{"encoder_arch": "conformer", "model": "contrastive audio-text model", "dataset": "short read English sentences (LibriTTS-R)", "train_examples": 26041, "gain_aug_db": 6, "time_shift_ms": 50, "n_mels": 64, "hop_length": 160, "input": "log_mel", "spec_augment": true, "win_length": 512, "tokenizer": "word", "vocab_size": 5132, "loss": "sigmoid", "embed_dim": 128, "encoder_norm": "layernorm", "encoder_activation": "gelu", "encoder_mlp_ratio": 4, "encoder_head_dim": 16, "encoder_fused_qkv": false, "encoder_qk_norm": true, "encoder_inner_norm": false, "encoder_subsampling": 4, "encoder_layers": 8, "encoder_width": 192, "encoder_positions": "learned", "encoder_kernel_size": 15, "text_encoder_causal": false, "text_encoder_width": 320, "text_encoder_layers": 8, "text_encoder_norm": "layernorm", "text_encoder_norm_position": "pre", "text_encoder_activation": "gelu", "text_encoder_mlp_ratio": 3, "text_encoder_head_dim": 64, "text_encoder_fused_qkv": false, "text_encoder_bias": "qkv", "text_encoder_qk_norm": true, "text_encoder_parallel_block": false, "text_encoder_inner_norm": false, "text_encoder_drop_path": 0.15, "text_encoder_positions": "sincos", "init": "trunc_normal_002", "residual_init": "zero_last", "optimizer": "muon", "muon_scale": "original", "lr": 0.028, "momentum": 0.95, "nesterov": true, "orthogonalizer": "polar_express", "adamw_lr_other_params": 0.001, "grad_clip": 3.0, "steps": 6500, "batch_size": 256, "epochs": 63.9, "lr_schedule": "poly", "final_lr_fraction": 0, "warmup_steps": 190, "weight_decay": 0.007, "adamw_weight_decay_other_params": 0.01}
Rows from block 4 of the audio encoder of a small contrastive audio-text model, named by matrix and row number. Rows with one number belong to one neuron. Each number is 500 + 50 x the weight over its row's rms, rounded and kept within 0 to 999. All counts start at 0. Numbers have three digits each. After the name is the row's rms in percent of the matrix's.
After each neuron's rows are labels from the 100 clips, of 14848, where the neuron reaches its highest value: "loudest band" is the band of the loudest frequency at the time of the peak. Only what is clearly more common there than usual is listed. The data: short read English sentences (LibriTTS-R).
# fc1: first MLP up (encoder.blocks.4.ff1.fc1.weight, 768x192), inputs 0-47
# fc2: first MLP down (encoder.blocks.4.ff1.fc2.weight, 192x768, transposed), outputs 0-47

fc1.91 099:560499526519523536545566495566489465495440409498517545497507481552479524472502546465552471429558442485431559514549517514462514502507425544468372
fc2.91 103:419537482554550530544441558482430538547486480474514473490338417509459521528399602466513574473488556505456418558551440536546587510530528471470428
loudest band: 1000 to 2000 Hz

fc1.347 096:516529421523453461543543494567432469426496415546545517444530390530506480622453635549586566517526462580505500473483558493497469504487412428436493
fc2.347 095:494509418477473476535478465518481461461450373485477569453469554592475569520460435515511535430485500560511568428543538548529550601511564349447479
loudest band: 2000 to 4000 Hz

fc1.754 117:551450374505586522433517457486389544457483450567568496437490482504529560496443561495483498474498477534387552492379486554553507473421454540513534
fc2.754 124:454422520388449501416457506449495479549443584537507484467502524475486468524427408488508440540542427408570493338453444572526397512529472568457584
loudest band: 250 to 500 Hz; 500 to 1000 Hz

fc1.329 134:548547452497541514580491444456486485475441494503558498457406393541498515415529496541432444511511472541545477456555434434505582432459485497535537
fc2.329 137:579515542578473441516466514530541512564540537489468468463598562460510473432443417524564516446528595475478499449567450576488538501451493467513520
loudest band: 500 to 1000 Hz

fc1.430 121:504565608526551437501429483494476530498539469518470507533468514550527498539575492481493533484501530522560415498466437468398472581505490499529429
fc2.430 119:511488497501493529504462456472392520485495538522496562464422526490499560498510432506550628466467581479537366503520534512510454518526455471583527
loudest band: 4000 to 8000 Hz

fc1.438 118:423510532534545505491525526480537525553504585494450463447511507495512546437553552448479498562526572559511448489523450433514452466612574489507478
fc2.438 122:497437511433475477509517464427477477505579440546524462458492589588589512516530545589449439492499534482465439509590521585424477543512482490465408
loudest band: 2000 to 4000 Hz

fc1.610 113:541514530521420527534497530514567481474415522404475524417438411501472459486584489524504399434538527529437551588453556556469469423387500545442481
fc2.610 110:426456470472455548503518439521549545516448460490467525453504434472566421451518562492538384479552462511523492534545532488425492499470495481512544
loudest band: 2000 to 4000 Hz; 4000 to 8000 Hz

fc1.248 129:451530521576597568480503532508432445496575493561502526437509435528572537469510557473558531457606512511451474469456533472565506536458401459475535
fc2.248 131:552456392565520465428455483414433543414516454513500427539458484505513452566498456612478481431523457509453574503484534515556474521465472549582516
loudest band: 1000 to 2000 Hz

fc1.546 111:478483521576515461489485559357511473501510555598599495465473482439381416540527395523480523565455553464494530528477514553506461501433561533545497
fc2.546 111:510435547474437581470430605515596577480521478448513438362474531585448457538532431483599478514493486421511533449526469570568513509532472425444504
loudest band: 500 to 1000 Hz

fc1.500 036:468572444500528530506484434510476492515580564495496499529454534468464575522418571547529515467541530551548464502501496471530507578473493417484436
fc2.500 034:507599560441542504461557515413543480483471461565434470488469600533473433550561563420555531573489578491497432515493446494502475464529505473487498
loudest band: 2000 to 4000 Hz

fc1.172 082:517477475562562487523545465363574533576461633444494464532477591541514468442570572467446500497494500525443437502534468562472412463642466458360527
fc2.172 082:565473502503464388548557558527457625456490514512490484418541549594549497438533544506464490456495529424527436475465500407442454501539487554494537
loudest band: 2000 to 4000 Hz

fc1.427 091:532450528511508458463573485577439505414498442590434458471587475465471607396444498505510556407524446543521502549527495477473450446520430458576534
fc2.427 091:494483434547416564432500483410465509434500513475515604527539527527468562549622499478482577476580473460460518508523546369437547528478486481530525
loudest band: 2000 to 4000 Hz

fc1.38 052:480485462437423514580599540467513569497356518472492485504575523464493554507495445443545421514494474565472443587525498566533463535507542552497424
fc2.38 056:461461506482382484423505435546468527451484392541476556483537469501521512533485471473550506471467534447451476531487464574435475491493630528490490
loudest band: 1000 to 2000 Hz

fc1.138 094:540496514512471490538421497458437524568458574512467524551558460508485433534472465533513545554537541531443570484517540468507486500561507553420468
fc2.138 089:520483482508459494473538573432518500535510480579525416458513532490503357429460525502518518524543507432491565506536562524469509382600413461470502
loudest band: 250 to 500 Hz; 500 to 1000 Hz

fc1.689 083:450494490524498437456561457539532450572573471530519510433494440482418490445493532514579552572543513489656515509400425511471411478497461447524441
fc2.689 084:492609507463337425528477508470515562407516497470558507553422537579439531491505490509509446453481551452569490515462500542552452567432466415569592
loudest band: 2000 to 4000 Hz

fc1.580 134:433453518416515491525455571473483528463545525513539453566454509448484577516454482503457482532478552576444466386428464506550473580493479488616484
fc2.580 130:380426488459466448447496487416538524518450452541445452452442537480564527436553515584533503557544571528468495506477516436545529584525532462422554
loudest band: 500 to 1000 Hz

fc1.691 053:454482543454464436389510490487460550487516531587547521606501521533443431464544478563480571524467539495520465464536546497520582494528455429478543
fc2.691 048:445415553465518591491544454588489548508549478563502480511468520572526505515517552585535471439453536495474599497545474542417474530530431573514516
loudest band: 2000 to 4000 Hz

fc1.526 118:513468434532451496570494406547484458511442496491453451505464535435492546499531547564557597530567414570535469477465603488506555553462491534460552
fc2.526 124:456460480470501588540519499466510502541513488444515576558514505619438515510436495511477522458549457511563590420524449547524433595463550455535541
loudest band: 1000 to 2000 Hz

fc1.627 122:591522522515515411590558532503434455449438476528491465444495583514482547458576507424594519493486444550535514468479406600524436410528514454498427
fc2.627 121:539501491501492593442519478420486415504432506413483525528518497553388417596584419505481556504495499561465537498505498556454552583487488506494453
loudest band: 2000 to 4000 Hz

fc1.751 079:487521481554458437465463468531461538485558504512595486445533500518468521519536592408510502573450445527506456504577466500559574337550535534408545
fc2.751 080:443501470412416507527548549498556453561547585602613542508554552542462520587566544448485502433515480476520548477426522525444572598520469507468452
loudest band: 250 to 500 Hz

fc1.644 130:529467458511466521474550451440486486496596514432519553519475440552510497511597562463483496573467488506458484464383463512609509534420495551477360
fc2.644 134:586480567522429568455525463557559585613554486459530526529552548493461490474507517539556531515509520398521443506470577448435500420494480577532490
loudest band: 4000 to 8000 Hz

fc1.757 097:561644529520506538482547465554453551559418498465489579571416454532502533561566546451540440472483455486417428397524497453562500515457513418495488
fc2.757 100:485427382474456571582521502549427421585514495488461485362430472511422481526448507513444566429478496456445498527509451580519520501538451430453462
loudest band: 4000 to 8000 Hz

fc1.728 097:429561451517455586457491543489513433499475502514486530529516426439482511569402466566485447536522511526450564541564472435541514476501638373549538
fc2.728 099:517550402483477537492498481529555528429504481486451485453564518582432436600574469493535455522441507445479492544533411538488512587521524551554587
loudest band: 500 to 1000 Hz

fc1.5 111:546509452458505462474579582473546500496544557519556460488471547500454520520489506612377564454474634567549499559492512433424556529511418561506489
fc2.5 107:544509531414592494487450555507447521464490556480489472551445486534490483513497524527414508392513541536443428545513552434420532488472517516446539
loudest band: 500 to 1000 Hz; 250 to 500 Hz

fc1.167 122:609444561519519449491483454504439502397558456514442502530486536534519493490505516499515566438497510510497476540383473597522412556470503387465472
fc2.167 135:492442473397462530466517518456549531494550506407538496498497507478527445469646561453439523539496504552525504509484532612482456583407415509651430
loudest band: 500 to 1000 Hz

fc1.703 121:519513519530530492468577417474561538594481511557515457492524480509448471634464475436474463513484420434438543482591535474584538440422522474495464
fc2.703 124:449497593481546549493482525582448534581476541453505534554425455385460460549514509417552538547445582497464496448460579546527434528439548548469499
loudest band: 500 to 1000 Hz

fc1.137 093:431544568583501474550529532467429484496464619495417558415511406418476492473497505440488485520488512435495420508500467482432465551435495564486438
fc2.137 094:569521440552490449449503534553554540468455554476519422475444508468477537364475507477581403562505547533547493585532551474499473537484512435575486
loudest band: 2000 to 4000 Hz

fc1.204 083:522531530521563507516451541550438502544456503516539571450427518537511542519510547429454452459544512427462455452498572485494525511524500603432446
fc2.204 077:506533498491457544527567483492504492529512421475507526479486394475487522507430553500482492458567423458417417463506509543489592470513571468503436
loudest band: 2000 to 4000 Hz

fc1.226 107:466471499429459477463431525545532495494548417630492542528452647482536526551498506539489596583501501501402492573579599507410580550537489496470493
fc2.226 105:526504548549547441525462477478504504473441536505424501499495485476391479549542514397538510530386526451388510474468420564479523411561481391486476
loudest band: 4000 to 8000 Hz

fc1.439 099:393526475513556532579527462430459476429514576530502493469437511546567524485449472516421529535509483477574550402442492494529521545537505475519543
fc2.439 099:559581518429591506493522481443484588589526488527560454458521461482468559523531466559566549537529483515402507468507538509468422513446460549440535
loudest band: 2000 to 4000 Hz

fc1.43 125:568461570449513515507653508477465547504557515534521414519582646542469447482521486537516565526505549604503601536421590436499452513485600543492473
fc2.43 133:491513506372556535454421484516424478496505530465422468468509518554472475465418519544494350536448524462481524554384443477525625478524420513476488
loudest band: 250 to 500 Hz

fc1.649 066:520547568488434560502448365487476445429592501617506553398452511613445499540464573517424464423549489502473529604513525578445461436413580459526474
fc2.649 064:490526597523499516501500497522472534462428455569504484390568548536456525475469596529526464566524538448558550467524504558544510467535484535468527
loudest band: 2000 to 4000 Hz; 4000 to 8000 Hz

fc1.49 060:442505612507515550403567486449469505499556559482488537571529582570358408480551575547495503492532496489420458531545500602511474500588479396437548
fc2.49 059:463478452493584589448504561502476447553594566508490493433467517450569507447430480480475428461501566430596512492452515523530427444462487470439528
loudest band: 2000 to 4000 Hz

fc1.281 105:462563527473533451433430487486427473477483609512536477429470451467563535490518573560503550491483491454515505406478492477489576465564558527538585
fc2.281 115:497546460492533444486477628484498465480474535424499543471532539392518466496476470538486460559520386560501525456531484600439505543469474541558553
loudest band: 500 to 1000 Hz; 250 to 500 Hz

fc1.436 075:424490555500506534436420482509637494469473512499501486448498557536516444506595494543594489547507527446515554459482436503567531580555425490480574
fc2.436 068:517529504486600487591523509451586541465592450475500527476512512491611396503513587559491511398584561534511474549478412457489454457491472485503464
loudest band: 2000 to 4000 Hz

fc1.285 112:531602498449496586541512461539556633439493482449454484550496541556516506514490539510472506466545449536433495562465518500501486461500517456457410
fc2.285 112:605575598491530493508453531534424503480510486523537522468500482458423485496509476479519441570500523447464508586430489628484617475509559433399475
loudest band: 250 to 500 Hz

fc1.531 134:602577529506521507416500528490492496485526504511581524407469568503532462481566445482482469489515543466511544525397485538450450585559485488483507
fc2.531 140:561525499476524502536577551514468494454493517480505599462560548523498587436539421478378533479484501473527512506519524486506485561533467506444556
loudest band: 2000 to 4000 Hz

fc1.586 086:566495498481452459476401484513557556457458454528491487496570527515546473535466457496461524517558505566467489526539550464616612528491424376455477
fc2.586 086:447546463556530434549485536561473537517516450505606459532555549538529467540446431467506490535515602537442511444465480480567582433555438554528439
loudest band: 250 to 500 Hz

fc1.743 106:521463423461499489512484553490447520516453546532507516364491469468516500493532505481523402550589523537518508485443523555508504552515519553505479
fc2.743 098:535451421469384412454447557452431531409452571510515561551408476403474613485591513548450434414524504467439423471465470525499450490467509571463509
loudest band: 2000 to 4000 Hz

fc1.270 119:546521468404485460436475435494574612500419442515574489483519452418503515499442574502595495450519522490449506484412584431440488579616508466519435
fc2.270 121:454506430450581434455458587521570482494520409539446489540523514452562469480531519529516459509361508532478616514447526454510632469562399468468419
loudest band: 250 to 500 Hz

fc1.551 061:370468576435531510496538542495468592488508535486485575597406536497488473468605449500531566509505508581438494479539574526441646476486528492443594
fc2.551 061:482391476506536510459521483562540477527579509540594533571490486539566465506477523535511515422507440467412522474584424529516468406538438548536491
loudest band: 2000 to 4000 Hz

fc1.177 051:461565448476607417390483501491557473558528442434500421353508469525572503434436527453449461522620440599507442488510478514529493505452559561536454
fc2.177 046:489598598490397533547449564400441483506504439601465576486540617545608456503534504537462544537515469530495396532550556558504514558492493549471464
loudest band: 2000 to 4000 Hz

fc1.748 096:553511432467433493487595445475427452502496525522473498493609530501506422513515463433536494479534492492509511448561489531487457518443537473504470
fc2.748 109:514391486489529526470519432552508457376496426594454474485497546444579488508489503543478522533461485440469430517538514394502509545499483533571501
loudest band: 250 to 500 Hz

fc1.471 122:441522499510535418519471544548503499481505570486468453500531498550605482417598614491540526552449495470488488532499499539413447418531456535478543
fc2.471 128:524471451600411409492414533506517443469469536452476448471464572543572351498577528452453439537513532472500549481552592583531482541517491521548550
loudest band: 2000 to 4000 Hz

fc1.592 078:450528496513464559480541525479471497483463559540465450540538528489506447616579552456550404433548475458546509430503519457492516508504483443452517
fc2.592 075:530491499571430547466575561503525608515553374506561534470359527570492520456520557508473511452538599502499505520487458493540481428440452391492501
loudest band: 2000 to 4000 Hz

fc1.18 062:391441467468441489452492485475495556482544505441461549405534451471581549482509497468637553445557610530519474420494494544475473478490407497537425
fc2.18 068:454475564524472423396493516470576499518606531495531499551513543496520480543502530453463525415456539561423512471515551484455550499476478419438421
loudest band: 500 to 1000 Hz; 250 to 500 Hz

fc1.106 112:529562473562447478520461445533480494520463434430502526411484574454510512438555482545493526508449551454507620512484492542545522514434512485524533
fc2.106 101:493584451468572499569586481484473434498479526453581557506435488529387517498444542503460508585578541525520476466441475465486441493534479563555473
loudest band: 4000 to 8000 Hz

fc1.302 103:519471491509449451556491510517544518497473509519484459573425370565549452490438467433547457590525457471512505452504486490465575459507516438435462
fc2.302 103:470559542580476481545469517510528561535453549534509468472397493567514559469603472504470553452480543502454579484508569480457493415554480545426451
loudest band: 2000 to 4000 Hz

fc1.734 107:465500458430488453463545530469551503493597494498450524472505509630502407532459447502484525450495507569523586564442588533530454540468418567506529
fc2.734 115:504533481591553552554463461495542495454628500448579596447392535481487433486534561468547528472525484480545447557472508538552529513448555501580509
loudest band: 500 to 1000 Hz

fc1.170 137:501496537531550582494516458530493523491502453492483463540394472517502514576450483572452466480549464534470526443497389550461504484470533435529507
fc2.170 145:511533530519496567572414489540556544460510524468495455486513495449572492578535490442404504508512373516453500462510520580499560515488488516546600
loudest band: 250 to 500 Hz

fc1.674 087:492425467505480504499486459552468453449513428488440496569480455515483594425467458493590500530469511480489471599483578452502478559512468555529509
fc2.674 095:535427525480488559513439558566511426477452500458426507525357466513433549521508472531544473421550440454549457478467457480547552472501519492492615
loudest band: 500 to 1000 Hz

fc1.159 057:479562502514468453500524497557595495575491520453505453507492522582523458459446531470487465530496438472509376502448501333490518445512503478495433
fc2.159 052:426502470483427482513517570439435457483499497566532470413510571545616432538491544513481443583484591475545364514457578499491471535505473497507487
loudest band: 2000 to 4000 Hz

fc1.241 059:525491469527524507544432471514471489503437569529516514567401423488527479445532497487563464527471531513464568435485486535514470439504426426425498
fc2.241 060:509494499458498476565531458531477488507437455475506496348443531513553510500563527551483476429451501426454484535526540416482456552474519458509517
loudest band: 2000 to 4000 Hz

fc1.84 091:439484492471549519472465537500529542565514498478544522469593448460466525465563545458428468486508522539438502395471507457450520451519450599378431
fc2.84 095:514547526424484594468468462520558494419547536458504494511494556541547556478536636544497519556511520475518443515492513467424410499577471478561510
loudest band: 500 to 1000 Hz; 250 to 500 Hz

fc1.618 122:571474503534430482519621408493470488519448447508507495493526547523486470474497445374553585527520416526531542436491454554494483412525466523521364
fc2.618 124:448547528518420501593523532485493503547495464498565545468462532569486517517552480539563485476526489506518461533412518554515514623381486502410385
loudest band: 2000 to 4000 Hz

fc1.190 124:417470455553489508423485555498547545505449523532527511487425503433445479571503506528490493565432458509528506513483512486510522528533619441575511
fc2.190 128:492517550569552570427502548527479500581567536527455456518543599489401487540557406561445521569487534520476612511486506488521549627456523530511538
loudest band: 250 to 500 Hz

fc1.654 074:532490535532444510443478556491411501525512521551505537427423489415424511438548572413488488552623575472409494522480553542560550561544538558487525
fc2.654 074:495510500487529512552515499515491653604485561453482564438463403569454539436627602517414456478496479496548506506508484571475480537614489530527493
loudest band: 250 to 500 Hz

fc1.308 043:501488458479509481563452519463509520467548498634531538553486377498413478560621497530471517514438482558508591476489560512415504455503488467489486
fc2.308 042:490518591503426566483491461510487498483498496524547481457585523576427425519442555493467507459522508480443506364554456524509516468501519526476365
loudest band: 500 to 1000 Hz; 250 to 500 Hz

fc1.606 046:470425543434481528543622558478468491454538484508513466473466457535432545495489442540462532428561612578479525471495401508476534505569434444468429
fc2.606 042:524502558488481503478454586509429489521486524488496404563505448485572457442519493454524525498572513497449475494543555456459557452501553450392560
loudest band: 500 to 1000 Hz

fc1.468 059:433463504487478476552532495511552482506445591503524529586449569513582497391569535519491637401466536494442587540542471459490448494589481402445551
fc2.468 053:505525462425513440503541537550506529486500473447470501433461507455520417436506431500451440505410479392549544549422554487419473414562494457441533
loudest band: 2000 to 4000 Hz

fc1.512 084:425492565439502521522439486404470456579407488461555479495445495441588543494492509450600532526585457502518600452427475535477519594502537497482458
fc2.512 078:451606541471420528555566502509536556597519470536468437459470583559506493444438581585517480464569547537456461502436478557589453581453464490517335
loudest band: 2000 to 4000 Hz

fc1.345 133:569522485508429470502509510395470472463442558518497474420483442429547378453492545554437464567458502511455538537484530439600493508466422550515552
fc2.345 142:501451417568454483483369490468490495449425486445503490446521544436481517574548447592500447531446497419514540532420483476593471487422484461521467
loudest band: 500 to 1000 Hz

fc1.626 124:427433361467544470528407445471513533563581481530578501520498429477473521481490509476560406543443479486562470413493503512500538589450470413475427
fc2.626 119:501512527557492480423537419507395562472496443504493542489474462480540454482436561526544519548501487432483513452524506476527509505584578522511517
loudest band: 250 to 500 Hz

fc1.510 061:515503465464424489496474537539570478461500456490496484507485510516622439456489472534523450440503489556476469475539491609540467479524572466419495
fc2.510 062:459449550455464487515497526548529486422521483497519562505524549552602476563500469426385489471515486504529523524469578557454458472497511495450477
loudest band: 250 to 500 Hz

fc1.667 126:419475394527411445470512557477513551413522469531524473435602396467468521516479516551467473597447557522570485589469537463561475501509491521447533
fc2.667 122:491566409439429457451414571487535524460514542455530516538547428494468485527437489473532448513435595501625495604509497449479466579460479445491431
loudest band: 4000 to 8000 Hz

fc1.73 064:607533497483550519536548565360496452509522441564523486483470428485457559504437512405517460551484422564501466419486553555466475582473525473462542
fc2.73 068:443463532498568615492469500486536548439512514531484468517556557531623597502406352458495516568520482549510496539526577456526537472586497522476464
loudest band: 4000 to 8000 Hz

fc1.683 086:425486489489530403527439456450537473480435486487536438529453493492563416425530528492494491475482625529461507422435508581539559436608536427459492
fc2.683 085:500462554462550475492493521437471547530507365570565543441487535545452335404513592528515554458550580547485429453487491580433461529426456554532512
loudest band: 2000 to 4000 Hz

fc1.126 092:448513528480457423461534422466576475466412510435510493572518454536592520509576517543531469454545517537462435476499528452566561507531488371454473
fc2.126 090:466472494435483487497605536423525538476471474489512564433438549563419458445535525539505561446437552519593461508445563558415460502464480440535440
loudest band: 2000 to 4000 Hz

fc1.354 094:556512427500499546484472588508493497570544515551420447526503504578468547519447488580497474470465481463565527541559589433495471441480565483545516
fc2.354 092:510527599522468547590488519556578585490501476501462491379451439562580441506438406546497468532472515469453507461426432526481406541511481508503512
loudest band: 500 to 1000 Hz

fc1.315 150:529458533521525583491559470654511541497525360531468473444489414507598506408431645550364434475588535442468530486454506513499553503442500543475442
fc2.315 136:480488597411490563472558454423505506575528485515485475523425500490521540404370497573425474529492456502509424550611537561510476434489430551512492
loudest band: 1000 to 2000 Hz

fc1.628 095:414498513511504461597486465560544568492466552495526523504463411538445456492576485455547382505472466454516496460674540423530470396448494577479566
fc2.628 102:480532427518463419538454473490495490491493582484506526480440516478545510549493594487479424528563525508473444456567476581517472420527516522489453
loudest band: 500 to 1000 Hz; 250 to 500 Hz

fc1.272 119:481542407529485389434439530571505565485508591484520563545415506517596439508569510494487459427507519508477444575521569523575540506526475422483390
fc2.272 118:536519403602497462493499453587507446405557494419465399521523469365504583588504507479467453467469590491524479421515516502412543590464547466518509
loudest band: 500 to 1000 Hz

fc1.384 071:432508462540545466573422501490650443436575504497508465415449514464494507414390567484405494483627550481569532431467558548562458529570567627490484
fc2.384 071:451552626508422480557583522485500459582556553567455516454505477455533601506557480525388559542565404553431460541508457510487440539542430548546398
loudest band: 2000 to 4000 Hz

fc1.245 109:473558441531430525489489485473563511588536501508509532427576513427440525472428534485486548616505548512563530618479400447507495513566512490471493
fc2.245 098:548540556523536416508574605328473463450550516446538509540404520515450487548430535472506495497471491557569535542445545411413518493451475427542474
loudest band: 2000 to 4000 Hz

fc1.476 101:545484457579543489453513436488500487463488464489495420529504510478505620521410492390456531538562512506571451454530515406489491520396477506572523
fc2.476 104:399440522461478502497519498513421561445530475556454519393598483502492467481461462523426454480465420425505436400496536559453456498462490540538597
loudest band: 500 to 1000 Hz

fc1.713 115:484406544498540565499524474494520506514500437512489488497583584498535459482501531415479555515585560416561502437433517483539452549449526445476497
fc2.713 114:490513408480590594441502466539480370519591584492555405510500513516519454558464486484472529502389554578594492427495435513499455449512428515517443
loudest band: 1000 to 2000 Hz

fc1.78 139:533514535524550529475523540475474497554471455449563535510501614528457517488409633456416501483484538495500470488496527477520487479463452471451436
fc2.78 134:437434448571433555510484623546497502544462410444512482472443572450539499394448580478507446463501479488510494560382518433501481535470567404586472
loudest band: 2000 to 4000 Hz