Weights of a small contrastive audio-text model: text encoder width 320, text encoder activation gelu.
Rows from block 5 of the audio encoder, named by matrix and row number. Rows with one number belong to one neuron. Each number is 128 + 24 x the weight over its row's rms, rounded and kept within 0 to 255. All counts start at 0. After the name is the row's rms in percent of the matrix's.
# fc1: first MLP up (encoder.blocks.5.ff1.fc1.weight, 768x192), inputs 48-95
# fc2: first MLP down (encoder.blocks.5.ff1.fc2.weight, 192x768, transposed), outputs 48-95
fc1.641 129 [140 132 138 148  95 173 135 103 111 107 122 115  86 141 129 171 128 153 134 118 165 171 120 141 131 119 135 146 140 108  89  97 108 142 105 111 107 130  87 153 115  92 109 102 145 129 112 102]
fc1.642 098 [172 140 102  93 144 143 114 109 122 117 140 136 104 155 106  86 129 132 148  97 114 142 140 104 164 130 101 103 110 124 163 170  84 129 125  89 139 175 150 128 127 110 106 145 112 137 115 114]
fc1.643 122 [118 134 140 153 132 152 127 164 129 129 114 111 145 112 143 143 104 156 137  88 110 111 124 137 139 126 149 175 118 108 134 138 107 148 114 115 118 147  89 145 109  97 119 110 162  89 162 133]
fc1.644 102 [125 127 126 119 158 153 154 180 115 122 116 125 126 120 130 100 120 147 164 131 145 141 114 123 156  91 131 144 128  79 125 109 167 142 113 124 110  91 114  97 152 126  85 157 129 138 147 172]
fc1.645 107 [111 130 146 142 113 140  97 149 146 136  82 114 110 135 179 155 123 154 103  71 125 107 153 114  91 128 105 189 128 135  87  98  72 117 164 133 151  64 128 166 120 109 142  80 170 173 147 109]
fc1.646 051 [125 142  81 119 143  89 154 102 112 125 136 106 166  99  79 128 160 110 143 103 105 122 145 103 146 110 148  75  89 171 104 117 142 178 166 125 131 103 131 152 147  88 144 170 121 134 164 147]
fc1.647 069 [ 76 123 160 160  88 152 113  85 128 115 119 104  92 146 133 120 121 125 154 121  98 130 101 134 141 120 145 116 153 100 145 136 111 136 113 162 100 117 142  77 123 118 145 107 143 141  89 144]
fc1.648 128 [125 139 151 120 183 154 109  95 116 115  91 150 121 112 105 120 107 121 127  82 109 156 152 112 132  96 158 161 147 101 111 134 119 131 115 146 114 123 182 142 150 105 107  97 150 154 123 121]
fc1.649 055 [164 158  81 117 128 142 130 175 145  95 133 120 133 132 114 110 124 102  83 144 120 160 101 120  98 149 136 174 154 143 121 129  94 133 165 137 125 119  97 157 100 144  95 127  98 141 134 106]
fc1.650 059 [125 131 210 122 136 160  74 144 148 158 118 115 107 126 109 110 119 152 155 175 162  83 134 123 144 124 127 130 145 149 142 143 121 138  62 165 150 114 118 133 119 131 107 136 144 155 126  70]
fc1.651 074 [135 128 140 123 161 103 126 134 131 113 112 149 110  83 144 122  92 135 124 160 100  90 142 141 113 121 122 121 143 141 124 151 125 109 123 102 140 108 132 150 110  98 134 134 118 131 131 106]
fc1.652 117 [148 122 119 133 133 138 111 147 120 118 153 165  84 107 107 139 124 170 162 100 126 106 111 126 114 136 130 125 171 172 144 124 168 170  91 129 122 150 122 122 128 156 148 152  98 116 121  81]
fc1.653 106 [121 177  99 133 127 139 148 128 138 126 123  91 139 167 138 117 100 121 132 106 173 119  91 143 105 112 115 127 134 118 139 122 118 108 146 138 136 169 117 122 124 140 124  97 133 157 138 147]
fc1.654 107 [124 137 137 186 165 110 150 163 119  87 127 118 155  91 144 192  91 122 166 105  78 143  98 157 145 156 127 173  99 135 135 118 111 157 107 113 107 106 122 103 128 159 123  98 139 124 136 131]
fc1.655 060 [167 175 119 145  80 158 120 147 155 159  96 116 102 117 163 136  99 143  91 102 130 101 182 118 143 136 136 162 173  95 123 153 170  91  81  97 164 101 135 135 103  90  91 141 115 116 154 106]
fc2.641 134 [111 106 144 132 117 154 143 108 166 124 123  92 111 139 113 134 163 127 136 149 149 120 146 134  92  92 125 116 164 147  74 110 111 118 101  90  89 131 123 146 123  88 127 138 131 151 137 108]
fc2.642 102 [146 160 112 143 117 159 102  84 116  88 149 131 143 142 115 159  99  78 166 132 115 115 125 167 142 120 154  90 130 144 131 161 127 129 109 145 124  85 180 155 101 123 145 138 122 123  95 105]
fc2.643 120 [130 133 142 102 152 115 153 126 115 114 115 106  91 177 133 118 110 132 159 162 102 127 147 148 158 107 116 153 121 140 138 118 109 142 104 145 129 115 146 119 132 148 166  84 167 110 161 130]
fc2.644 108 [100 139 143 117 112 118  87  90 143 119 110 117 131 141 112 101 133 131 151 162 128 152 167 100 155 110 157 133 137 126 149 161 108 154 128 125  73 153  96 167 107 142 118 108 169 126 120 148]
fc2.645 106 [153 177 104 168 140 149  92 159 106 153  71 110 118 102 141 151  95 104 133 130 126 154 136 124 167 125 124 115 136 113 122 177 130 147 144  95 128 138 129 166 133 133 152 103 104 176 120 164]
fc2.646 052 [139 119 103 140 150 118 172 152 103 109 113  77 107 112 124 164 121  89 128 118 124 100 167 125 119 134 126 162 130  83 171 103 150 123 114 132 143 102 119 132 122 112 160 148 115  93 173 136]
fc2.647 066 [ 79  96 134 115 105 106 121 133 128 139 139 143 117 122 107  98 115 102  99  91 151 152 114 138 133  74 149 176  91  80 111 162 126 175 127 144 130  99 128 136 151 109  93 152 109 164 118 123]
fc2.648 123 [151 127 101  95 133  95 118 124 104 119 123 166 111 118 140 112 128 113 129 129 120 126 135 142 123 138 127 144  94 133 147 128 147 108 132 130 147 114 124 118 150 132 118 131 115 105 151  89]
fc2.649 055 [118  99 130 106 119 135 146 150 188 131 132 142 154 165 112 108 129 136 151 150 111 128 139 135 160 148 129 141  79 115 146 124  81 155 183 144 119 171 102 167 103 128 170 122 161 201  78 147]
fc2.650 058 [101 137 121 160 107 107  95 138 123 107 165 120 141 105 129 142 162 201 147 116 126 131 116  91 100  90 115 154 146 113  67 131 103 110 138 139 129 110 163 155 137 136 126 159  88 114 103 114]
fc2.651 070 [108  90 141 121 132 168 140 167 208 106 106 110 107 156 143 117 116 133 168 145 111 115 132 128 148 154 138 129 119 111 104 173  79 130 123 142 114 132 157 110 124 133 155 105 144 116 116 141]
fc2.652 125 [143 115 150 108 162 171 105 130  97 152 129 150 122 115 139 143 132 122 134 132 102  97 124 132 159 110 145 138 152 144 104 169 128  77 184 185 139 141 104 125 130 123 154 127 141 110 126 113]
fc2.653 098 [164  98 115 122 154 132 142 177 102 122 171 101 113 110 145  91 124 174 156 121 105 104  84 156 135 109  97 153 149 134 135 138 135 154 136 156 153 135  89 113 109 102 136 135 137 100 133 144]
fc2.654 104 [128  88 116 119 186 134 139 146  80 147 158 138 157 136 144 147 114  93 148 134  98  86 119 115 154 153 100 163 132 129 147 154 124 149 137  99 122 149 110 155 146 148  97 125 162 126 123  62]
fc2.655 054 [107 110 153 116 146 126 116 156 104 155  98 138 147 146 101 141 157 154 132 110 110 126 148  86 112 122 135 165 101 123 144 103 107 155 136 108 156 112 133 155  92 115 108 124 163 126 127 139]